{
  "model": "image classifier",
  "image_size": 40,
  "targets": ["finding"],
  "arch": "vit",
  "expert_mlp_ratio": 0.25,
  "patch_size": [4, 4],
  "positions": "learned"
}
Rows from block 3 of a small image classifier, named by matrix and row number. Rows with one number within an expert belong to one neuron, the router's apart. Each number is 128 + 32 x the weight over its row's rms, rounded and kept within 0 to 255. All counts start at 0. Numbers have three digits each.
After each expert's rows are labels from the 100 images, of 14976, where the router gives the expert most weight on average: "peak at" is the part of the image that holds the peak. Only what is clearly more common there than usual is listed. The data: capsule endoscopy frames (Kvasir-Capsule).
# router: router (model.blocks.3.mlp.router.weight, 16x192, trained with AdamW), inputs 0-191
# gate: expert gate (model.blocks.3.mlp.gate, 16x48x192), inputs 0-191
# up: expert up (model.blocks.3.mlp.up, 16x48x192), inputs 0-191
# down: expert down (model.blocks.3.mlp.down, 16x192x48, transposed), outputs 0-191

# expert 15
router.15:089167171109128092150161127175082176086148146169109112155182192141090126137148188097126132185140135112149068165131116128090108120116080076156096136125116158090165119062166135137075089137065125138120079133154147147148153105155175153075193110165185060161148168142106095160175143116158112088164143146160118108178104116165077157137143124118115161105143122169172086138078119157150153169165151147094091161147090175105120170124111129204142125123132141156071080110094127082107170138140103100131141086128141158146058144092161063164169130135143076196129117114160129100126108146177114147
gate.35:128128087128128128128128128128128128128128128128128023128128130128128128128128126128128128128128124128059128128128128128132128128128128128128129138128131130128128128128128128128128129128127128095128128128128128128128128128128128128133139128128128128128128128128128129126128128128128132128141127128125128128112128128128128128128128128128128128108128128128128128128128128126128137128128128128128131127128128190128128128128128128128128126128128125128128128128128128128129136128128128128128139128128128128124113255032127128128123128128128128128128128043125128128128128109127128128
up.35:128128128128128128128128128128128128128128128128128032128128138128128128128128127128128128128128122128000128128128128128255128128128128128128128175128156136128128128128128128128128118128164128121128128128128128128128128128128128128130036128128128128128128128128128131126128128128128119128128059128128128128132128128128128128128128128128128128099172128128128128128128128124128068128129128128128128128128128211128128128128128128128128128128128145128128128128128128128236140128128128128128136128128128128125136255121117128128128128128128128128128128023127128128128128123128128128
down.35:131123138128128128128128128121128128134128125129128128128128128128104128110128131122128128128128153128128128128128128128034130128128128128128128137128148128128147129128128128128128130128194128255128128128128128128128128132116128139184125128128219128128117130128128124130128128128128056128107128128126128125255128104128128128128128128000128128147184128128128128114127128128128255128129128128128128132128138128128128108128128128128128113134128134128133128128128128083174128128128128140128128129128128099129128128128128128128128128128128128128128128128128128131128128193149128128
gate.36:128128129127128128128128128128128128118128131128128255127128000128131128127130129130128128128128121128251128128128129129106128128128128128128133067128123134128128128127128128128128134128061128000128128127128129128126128129129128128123132128128129127128128128128128133127128128128128110128125000128126128146134128128128128128128128128128128128143123128128129128128128128126128131128129128128128128124128138133128128128128128128128127171128128109129128128128128128127110143128128128128138132127128128130046080075082046128128144128128128128128128128131096128128128128255131128128
up.36:128128110128128128128128128128128128132128128128128255128128000128128128128126126128128128128129139128125128128128128128114128128128128128128128107128155103128128128128128128128128255128110128192128128128128128128128128128128128128129152128128128128128128128128128131129128128128128109128138116128141128207140128128128128128128128128128128128114150128128128128128128128128128128128128128128128125128128127120128128128128128128128128147128128115128128128128128128126171113128128128128122095128128128127095091138141126128128127128128128128128128128255095128128128128233122128128
down.36:164127078128128128128128128241128128165128152122134128128128128128119128000133107134128128128128137128128128128128128128127255128128128128128128098128157128128122129128128128128128201128000128209128128128128128128128128129041128139129128128128129128128133127128128096121128128128128083128130128128102128145145128108128128128128128128109128128140139128128128128099129128128128116128128128128128128126128129128128128150128128128128128162133128255128124128128128128000133128128128128128128128128127128122108128128128128128128128128128128128128128128128127128207128128141122128128
peak at: bottom centre; top right

# expert 2
router.2:130196188151131089144153102132093150092082122141089104166152175119088104150121191103107121166109093149085055140161061107105080141102082092142133130132130075072169128106126118131086073098086139161098078134125080127090161107156153138142185097130152126157136157107099079141158101155152173140175116126153103105149094140118095178148175170140118182102150134140178090140069071148154146171145127147122087130151139171141099137101122106144136160084148209189090118141138112104074157135123115081091105088117142164095082118059123073157186094154118079157167080127168102098109156152163138137
gate.0:128128000128128123129128129128128132128128129130128137128125126131128128129128135125128128128136059129084129128125127128130130127128128128128128125127130109128125128129128128128128011128129128148128127123128126130129129131128126128131129129128128128128128128129130112128128128128127120128128131130133128125128129128126129128128128133128125128069160130129128128128128128129128000128159128128128126127123128107128125128128126133129130128128129129121128128128128130128126125128129127128128147128128128126128133158125131125130102128128129128128128128128150128128128128159128128128
up.0:128128164128128132127128127129127127128129128128128122128128129126128129127128000128128128127123144128139127128130129128128127129128128128129128138128121129127128128128128128128128137128127127129128128128128129128127128127128128128122124127128128128128129129128128171128128128128128137128128126128124128129139128128132128128128128128128128127124100126127127128128128131128128255128038128128128128130132128186128130128128129125124127132128127133130128127128128128128134129128127130129126106128128128128127124077128129130126180128128127128128127128129108128128128127112128128128
down.0:148128107128128128128128128128128128173128128123128128128128128128116128129128109128128128128128136128128128128128128128108125128128128128128128088128131128128132128128128128128128128128111128000128128128128128128128128128000128128061173128128094128128128128128128001129128128128128154128128128128044128151000128128128128128128128128127128128155246128128128128129241128128128130128128128128128128128128128128128128031128128128128128128122128130128127128128128128135067128128128128143128128119128128089132128128128128128128128128128128128128128128128016128141128128086128128128
gate.2:128130255126128129128128127128128127137128128123127123127131120128128127129128121129128126127126102127126128128129128128183130128128127129127128072128000135128128128128128128128128120128136127255128129129128128127118128128129128127134205133128128128128130126130128128128128124128128128126128108128129129125118128128126131128128128128128129127000179128128125128124128128127128143128128127128128129128140129127128130125128127128126128121130129120128128128128128128250238129131128128128114000129128128130123134108135116132126128128127128128125126128154131128128128128149127128132
up.2:131128167128128129128127127128127128132128127127128113127128132124128127127126129129129128125132138138039127128129130128000128129128128128128128059130094000128129128129128128128129000128173126246128128128128128127130128128132128128121122128127128128128130128126128119128128127128132108129128113126129128123152128128130128128129128129128130128027128126127128129128128119124128069128129128128128129129132129125128128125128132128127127127131128134130129128128127128133052129128127128128123199128128128131128132120122132135128124127128128128128127128209143128129126128132128129128
down.2:200114214128128128128128128083128128131128223000130128128128128128097128213128037129128128128128132128128128128128128128255109128128128128126128139128128128128014144128128128128128162128124128065128128128128128128128128143066128202003158128128097128128135127128128131125128128128128149128115128128118128119077128134128128128128128128046128128177118128128128128137121128128128143128129128128128128100128130128128128125128128128128128111124128150128171128128128128193246129128128128015128128087128128158058128128128128128128128128128128128128128128128114128127128128149109128128
peak at: top left

# expert 13
router.13:120151185122114180154149085141084184048105150158137109100141143161102065120128187119092071130106134111160118177186152160114081131163116068154118094118121122151156115072153136132115074111095108105142065073137140148103144117165152153089204123156191076166193119170126057138170159149166096098099107113177113131172088117148090153130181173143102108151129125139203100167115131124144157141199174111112108175134141151118158144105110112150115106105109156135084089147101116121083152091136096136106152069175132160126090137134143084141166080154103087178100106085133103116102079143172134112
gate.0:128128187128128128128127128129127116126128128125128116127128159128128126128128163131130129128114132126122131128127125130118128127128130128127128126128078121128128130128128128128128139127132128117127128128128128127123128128124135123160139127128128128128128126128129118128128128128128122122130119129255128138130128128130130128128131132125130130133115126128104129127127129124128080128160128128128126125122124146128128126132128128127128132136130134129128128128128128134128103129128128127000149128128128128133150000126109130134148127127131128127127128128033128128128128000128128128
up.0:128128125129128128128128128127130129092128128125128127128128203130128126128130143131127127128128131128140128128125127128059128128128128128128128125126137143128129128128128128128128119128128128107127131131128128128129128128132128128118138128128128128128128128128128128128128126128126080127126129126164128134255128128127128128128130128127127128128113128129128129128128128128128113128137128129128128129153128128128127128128128128126128130127129138128128128128130127128136118128128128128076132128128128133129255132133082127128170128128128128129131128127000128128128129131128128127
down.0:001128102128128128128128128128128128000128161111128128128128128128128128105128134128128128128128127128128128128128128128137128128128128128128128182128132128128128128128128128128128242128150128000128128128128128128128128128134128151031085128128118128128128128128128020128128128128128126128128128128074128167058128128128128128128128128134128128000127128128128128128136128128128145128128128128128128128128128128128128145128128128128128129078128127128128128128128128041026130128128128137128128125128128000128128128128128128128128128128128128128128128128146128108128128081128128128
gate.2:129128133135128129128128128128128126131128130127128000128128127128128129128128000126128128128126133130129128128129128128255128127128128128128131128128126120128129128128128128128128123128128128126129128129128128128127128128127128128130127128128128128128128128128128131128128128128129108128129139128125126128126128128128128128128127128128129128179122128127126128128128128130128157128122128128128130128136128125128128128128128128128128130130128023129128128128128128128124123128128129128126130128128128126127152116120125128128115128128128128127128128130137128128128128158128127128
up.2:129128132131128128128128128128128126128128128127128000128128126128128129128128000127128128128133136129126128128128128128255128127128128128128128127128101104128128128128128128128128033128128128110128128128128128127126128128125129129133126128128128128128128128128128124128128128128128000129130137128120127127092128128128129128128126128128132128143135128127127128128128128130128167128122128128128129128132128133128128128128128128128128130129128000129128128128128128128113123128128128125127136128128128126126138123116129128128128128128128128126126128107146128128128128191128127128
down.2:156128108128128128128128128129128128131128133123128128128128128128128128110128198131128128128128105128128128128128128128077128128128128128128128098128137128128128128128128128128128127128178128255128128128128128128128128127218128130226128128128128128128128128128128133128128128128128129128128128128104128126110128128128128128128128128159128128108119128128128128126131128128128130128128128128128128128128128128128128128128128128128128128128128132128128128128128128000039128128128128147128128137128128195128128128128128128128128128128128128128128128128222128131128128000132128128
peak at: bottom centre

# expert 0
router.0:113129174127138153169146086109141112093138141142133192153097103163104102082113115071084114106096157141104134159151156106115099081125114072142145134088145099123123099098139165107119124156066124147121078138149141122163152140097116123118180101147167087127137201166123102095146180152133183062062159111095087156185117089132085121099145080146098126199075151180204116138129186183122147109177128126093164142082159045128108160098105145162142072116064108088090107122091098119118145065157113124120109079087114159101153126157125046161093142158146094148190115108161128129142090123161101113
gate.8:128128117128128128128128128128128128126128128128128149128128255128128128128128128128128128128128134128203128128128128128133128128128128128128128171128169232128128128128128128128128129128127128128128128132128128128128128128128129128124128128128128128128128128128128125128128128128128066128132255128128128128129128128128128128128128128128129128255052128128128128128128128128128120128127128128128132128128128075128128128128128128128128151131128000128128128128128128127121111128128128126124167128128128128131251040112116128128134128128128128128128128127129128128128128061128128128
up.8:128128220128128128128128128128128128128128128128128137128128128128128128128128129128128128128128152128119128128128128128128128128128128128128128049128088056128128128128128128128128123128129128124128128128128128128128128128128128128126128128128128128128128128128128129128128128128128234128128141128128128128000128128128128128128128128128128128129135128128128128128128128128128000128128128128128128128128128112128128128128128128128128124128128129128128128128128128129132128128128128128128000128128128128128124134128120128128128128128128128128128128129128128128128128097128128128
down.8:129127000128128128128128128187128128120128063127127128128128128128087128135128128128128128128128084128128128128128128128189195128128128128131128158128024128128200126128128128128128026128070128066128128128128128128128128128127128091153133128128143128128118127128128163116128128128128129128072128128147128151150128086128128128128128128130128128032134128128128128131118128128128131128130128128128128128128132128128128130128128128128128132152128126128101128128128128152142128128128128127128128064128128129153128128128128128128128128128128128128128128128081128136128128002255128128
gate.11:128128129128128128128128128128128128129128128128128000128128105128128128128128130130128128128128037127132128129128129128125128127128128127128128136128137036128128128127128128128128131128000128141128128128128128128129128128128128128139126128128128127128128128128128128128128128128128126128128255128131128128117128128128127128128128126128128129120136128128128128128127128128128021128125128128128127128128130187128128128128128128128128128128128136129128128128128128128162129128128128128128120128128129129128189255128149128128132128128128128128128128111130128128128128149128128128
up.11:129128116127128128128128128128129128128128128128128103128128255128129127128128137128128128128127130128120128127128128128125128128128128128128129052128000195128128128129128128128128117128134128125128128128128128128126128128128128128138155128128127130127128128128128129128128128128128128128128158128125128128147128129128128128128128128128128128127157128128127128128128128128128129127128128128128128127128128105128128128128128128126128130126128140128128128128129128130137127128128128128128052128128127128127127000126133129128128128128128128128128128255130128128128128120127128128
down.11:114128136128128128128128128216128128119128041110127128128128128128006128089128147127128128128128172128128128128128128128104039128128128128129128215128137128128078128128128128128128155128106128033128128128128128128128128141126128128080124128128129128128059136128128131108128128128128024128154128128133128190255128158128128128128128128125128128255128128128128128068122128128128100128128128128128128128128132128128128182128128128128128045165128101128118128128128128202255128128128128109128128140128128095053128128128128128128128128128128128128128128128149128228128128110172128128
peak at: bottom centre

# expert 9
router.9:107172177132127119138148067169103179095114133161124099131147141090102074145112180154118155174103131070138085137178080125088055142138134089172119137166135136108162129107168154127110096110094095136129126097144121156099152068182214159102147117162146070170168159101060078149138106169101079130122111132120151122133110160147091203120183197141122148138139126154153115135075093158147163190196137142107091124163109134144168116140147072169107118083154149162106065180112132079074147112149118137104159092129150194108105122114136071133182097155163107168130119095157119144088134150181149152
gate.1:136128132255128116130126129125128030087124128097130123127128251149128118133128183145128123136120107124123139128162118123133128120129106128128124131130127129126135126135127128128120151127122130117122128128116120108152124129124143147127094156129127128128174133126128128128128127137127137104128122127127129129099126128124128126100134130126255130123103117128128125128116128128128121130130129128129125128123120118128107128128124134124137128110135118129144140138128131126141012128137124127127143128128137146122134122192170120128116124133133128137137128125230129151131129136127128135
up.1:127128150097128131122129127131128134179130128148126132128128104121128133121128038112127134118137144134135118128000134138118128128126144128128135134125130139124112127126130127128134131131131127118128128136136131139105132122130105123115158103128129128128130130131128127127129130122134127146128139129146124122255131128128129133136123125127000124128142133128134134135131126123129136126137128127123129128130132153128141128120129126127120128138126119128117121126137120141137148128122128132129084128126122122128120100066071129128130131128126125124128128135116127108128130089129129114
down.1:055128151128128128128128128125128128156128055113128128128128128128133128128128124129128128128128091128128128128128128128121128128128128128128128129128124128128128128128128128128128040128116128051128128128128128128128128128119128128000152128128134128128129127128128112136128128128128133128129128128246128139187128114128128128128128128090128128147091128128128128128172128128128133128128128128128128129128126128128128231128128128128128128003128073128128128128128128137167128128128128088128128189128128128129128128128128128128128128128128128128128128128123128156128128255126128128
gate.3:128128147107127118131128128125128126000128122128128114128128130134128125128130194129127129134123197130121134128128128127127128128128128128128127126128123248125128128128128128128129167128129130035128128124128137127000129140120128128163139127128128128128128125125128073129128131128128154127128134128063128000079126128124128128125128128130134128107190128127112128128128117128124090128129128128128132154167128173128130125129128128129125128129128174128126132128128128130123117128129128128141054130128128127136114128129165130129177128129128133130129129157093128131128128124128128126
up.3:127128102128128138128128128127128137136128133128128141127128151127128128128125087128128126123135000126138125128123128130143128129128128128128128129127123033131129128128129128127128006128128126133128128126128126130255126128136128129118124130130128128128129129132128255127128123128122129128125121128227129163255130128133129128130128128127117128164076128133132128128128160157129186128157128128128125124078128089128127130127127128126128128122128102128130126128129128118127138128127128128117134128128128129126164128127132121128072128128128127127128128127159127123128128139128128130
down.3:106128085128128128128128128129128128132128126180127128128128128128128128127128253128128128128128128128128128128128128128127116128128128128128128165128143128128128128128128128128128168128131128255128128128128128128128128128154128128197255128128130128128127128128128128124128128128128127128128128128255128143122128125128128128128128128118128128187081128128128128128121128128128199128122128128128128128128128128128128198128128128128128127129128128128124128128128128210120128128128128247128128209128128163127128128128128128128128128128128128128128128128116128127128128175128128128
peak at: top right; top centre

# expert 1
router.1:108157146141124144129131130212047167079165167160120137178170125086070090098151197059093169126154152131123065136151146139096107130123072087157141164153129153106124161073140104140107124090066140095111095106125161158115197102135142142081166077124169090153180117130118084153176159118160125131120115122158131109118068133188086151109170160143078135128133141167170132142102147174164141151202150131104160118185144154127173161124155105181104087134113100157067087136081149081096156138116177108095150074160086141110145145136146089123140109121096060145072101105132114153118128156165112098
gate.1:128128127129128128128128128128128128139128128125128129128128210127128129128128136129128128128121150128070128128129128128072128128128128128128128136128143195128128128128128128128128081128133128186128128128128128128065128128128128128224113128128128128128128128128128169128128128128128101128128107128121128143123128128128128128128129128128128128124139128128128128128128128128128000128111128128128128128131128146128128128128128128128128128128128108131128128128128128127118123128128128128128028131128128128129074108104120128128128128128128128128128128160139128128128128097128128128
up.1:128128000128128130128127128128128128134128129128128126128128082131128125128128131128128128128132056131130128128128128128158128128128129128128129143121102000129130129128128128128129065130122128157128132127128128127171128128131128128104123129126128129128128128127128113127128128128129163129121255119152128212126127128128126128128126128128126128059255129127129128128128128126130223124131128128128126127128127143128128128128128128127128130129128136128128128128128123133152132128127127125119120129128128128125255151132132129128125128128122125128127128126124128127128128255128128128
down.1:127135155128128128128128128121128128110128084107128128128128128128126128179128136123128128128128130128128128128128128128030106128128128128128128133128118128128135120128128128128128084128115128000128128128128128128128128121193128246158138128128123128128132118128128255116128128128128000128130128128150128126154128144128128128128128128193128128191130128128128128107047128128128123128128128128128128130128127128128128133128128128128128114128128128128122128128128128155064128128128128132128128101128128189130128128128128128128128128128128128128128128128201128162128128038091128128
gate.5:128128000128128128128128128127128128128128128128128123128128139128128128128128128128128128128128110128178128128128128128126128128128128128128129113128138127128128128128128128128128127128143128141128128128128128128128128128128128128143128128128128128128128128128128129128128128128128141128127039126128128128176128128128128128128128128128128128132000128128128128128128128127128255128126128128128128128128128115128128128128128128127128126128128093128128128128128128130152128128128128128128007128128128128133255130128124128128128128128128128128128128126126128128128128000127128128
up.5:128128101128128128128128128128128128128128128128128178128128123128128128128128128128128128128128000128149128128128128128230128128128128128128128112128000125128128128128128128128128119128038128050128128128128128128128128128128128128126125128128128128128128128128128128128128128128128135128128000129129128128125128128128128128128128128128128128050109128128128128128128128128128199128128128128128128128128128255128128128128128128128128125128128089128128128128128128127162129128128128128128091128128128128128251096126145128128128128128128128128128128127128128128128128124128128128
down.5:175145127128128128128128128112128128121128082133140128128128128128118128148128077065128128128128130128128128128128128128116133128128128128123128169128091128128128129128128128128128117128070128141128128128128128128128128225074128255129128128128129128128046121128128135255128128128128164128014128128127128171142128106128128128128128128128128128142104128128128128130118128128128027128127128128128128134128127128128128131128128128128128121124128142128127128128128128131068128128128128125128128124128128147141128128128128128128128128128128128128128128128126128109128128111139128128
peak at: centre

# expert 12
router.12:173132137101107141117153149178052092128105153138100138145149120105119089099091102089168126139149093176113106147126088152051142151139141084125132062130184121149123166119180135117090152115085101148134107237157101131186150129149163050088168044121162117182131092104174081136130141068168150155098162091171135143226141103102191145163129130079120098171103116165115147079111115106140168166132119150142181166133141145143152120126156129130122124211168124169103152165138106085090120152130170108064131149152125095148149120142158136110130108122098148116101106120146118055148126152169109154
gate.11:126128121127128128129127129124127129135131128128127229127128203129127129129130000125132127127129120128128129128122135128149129128126128130128127255128109110128123128126129128128128123128177128128130128126127128129130128131128120128132124123128128128128128124130128134128128133127128122128128134127113127156120128128128131129128128128128128124105131128126123130124128131133128129128130128125128141129127126128128128127128128131127128129151128144129127129128129127128141116128128132127128119133128126113131065113128145128128130128127128128127118128131130128127128128129129128126
up.11:128128000128128125129128128129129128128127124123128127129128132129128127129127130131125128128128140116123132128127108128136128126128130128128128000129000117128129128128128128128128128129101128123129129128128128126130130130128132128193130129127128129128128125126128129128127128128130127127128128126131128127090128127128129128126132128128128128082121125127120128123128128127128134129133128128129128128135128116128127127129128128128128122107129066128128128130128128128117142128127128138132139130128133128133235134127125129125126124129128128129129128124133128133128128130128128130
down.11:078128136128128128128128128128128128120128122075128128128128128128121128127128026129128128128128133128128128128128128128209146128128128128128128123128133128128128128128128128128128103128177128191128128128128128128128128128151128117125146128128135128128156122128128165195128128128128227128126128128092128150153128101128128128128128128161128128000140128128128128119086128128128104128139128128128128135128128128128128124128128128128128128126128123128128128128128128088255128128128128128128128130128128000128128128128128128128128128128128128128128128128000128077128128151127128128
gate.12:077128255132128128128104127135110208168133129112128067128124104134128130130127255119132126126129144130129123136120158127128136127128173130130128101129133207129103129128129128128127170131157129089131134125123124126120127125107120128134152099127124129129140109135128145121128131142123079128145175126176131255048129118127142130125161127129111129122179133129057130125129127148130166127127123133128135125172116107128130124128119136114149146131128073147118128127127137140000169128127148120125039120128105121128090158128090210105162115115147128104116128179125128117116130055119128112
up.12:124127125122130128127131132160133157113127128136129133145125123073128121131102157132130128126128138127025120128118128132000127143127136129131128139134142141122105124134128119128128111128144122127132126122124129132127132086131122128088125127127127127128130103118127115129127140130191132137126121127068125141130130128126145133122132132128129113137122125121133130128129127134128132128121130116128128129158139136128155125129202109104123149127110087154071129138145125130049111128129150129108210128127125123168115125127144135132223125127128126128113128094118129138117129000110146122
down.12:193128148128128128128128128128128128131128047088128128128128128128128128000144128132128128128128178128128128128128128128000128128128128128128128128128000128128128128128128128128128135128068128113128128128128128128128128128133128240128130128128225128128128128128128122110128128128128210128124128128164128122122128129128128128128128128122128128255128128128128128014133128128128125128128128128128128128128128128128128183128128128128128120128128128128128128128128128151126128128128128128128128155128128129128128128128128128128128128128128128128128128128107128117128128145176128128
peak at: top right

# expert 4
router.4:059164174138132075152162107145155219122106095191106119167137128141141077129106189109087115151183158069147090159153113132128071119130178099178110102162138138074178103114133122098100120122091158151121088087138170166115155085145148207101145156152135096139163155105076089116190139170119105155162122125072088149142122140133115166101139176136093153122160138142153117154125098097163150172164122142143082151184113136156108126091115089124133089061132101142084091160136120083127173107131124155169137093143154157167119183106126075159130085130110076189144101094119088198078175145171140104
gate.0:127128076128128128128124129127128128133128127127129000128127153134128128128128140131128122130127122128111127129126128126175128129123130128128129120128000126134135128129126129126128068135128128161131129136128128122070128142128128129132118129129128128130126131128128094129128130130128127128128081126129128130162128126124128128129126126127136131130009128122128130128128127128127127128128128128128124133128128255127124123128128130128134127127128000128128129127127128127162135127128128099125138129128131128132129150137156128128176128128128127128133129143139128136128134071128127128
up.0:127128129133128128128129128129128127129128128128128137128133126131128128128128122109128128126127114131139129128134128128074128128128085128128128101128128128127128128128128128128128190128087128103128128128127128128187128130133130128130130129128128128128128128128128122127128126128130121127128122128127128119087129128143128129128128128130128129083173128128137128128128128132128131128138128128128135127130128118128128134128121128131128128133128255126128128128128128128107124128128128130121128129127127128123141108126119128128080128129128128128127128128129128144129128144128128128
down.0:127128157128128128128128128128128128118128124122128128128128128128128128137128143129128128128128000128128128128128128128066137128128128128128128136128184128128128127128128128128128157128170128138128128128128128128128128127102128128060084128128118128128130128128128183128128128128128129128128128128131128106117128128128128128128128128103128128120126128128128128128137128128128255128125128128128128128128128128128128109128128128128128149127128118128128128128128128150114128128128128228128128100128128128123128128128128128128128128128128128128128128128128128146128128251083128128
gate.1:128127125166128127128127125127130129168128128128128175128128173126128128128129132142128128128116128119121130128130128128206128128128129128128128128129175120121123126128124128128128165128144128101128125129128128130122128140125128129135000128128129128126127128128120143128130134128131128127130136139098128139127129128125128125128128128136109117113127128120126128129130127110127035128132130120128129128083127133128128130129121128130131110131125128127123128127127129129127133128130127126141000128126128129127000103129183130128127127130128135127128128129137128127128123151128128128
up.1:128128255164128127117128129112135127000128139126128151127125128126128127128128116146128131128127154128148114116126148128120124128130120128128128129128098148128127128128121127128122106121136128128120127128136128128138122126124130129125135128128128130128119128128128130130128129129132255133128125129130128008110140131129128128128128129119128139129115128126129126132129128149127116130134128128128109124119128145127126140127132128124128129129127147128128130129132132130153124125128127128150000127125128128132128197127161129136123128130128127143134126128114128118125133147123129119
down.1:000128058128128128128128128128128128242128200176128128128128128128129128139128106128128128128128155128128128128128128128083052128128128128127128255128119128128128129128128128128128255128133128037128128128128128128128128108126128127119087128128125128128126127128128128123128128128128118128129128128128128251138128128128128128128128128138128128103123128128128128127141128128128146128127128128128128111128115128128128145128128128128128128131128132128128128128128128153131126128128128127128128157128128137129128128128128128128128128128128128128128128128156128047128128255128128128
peak at: centre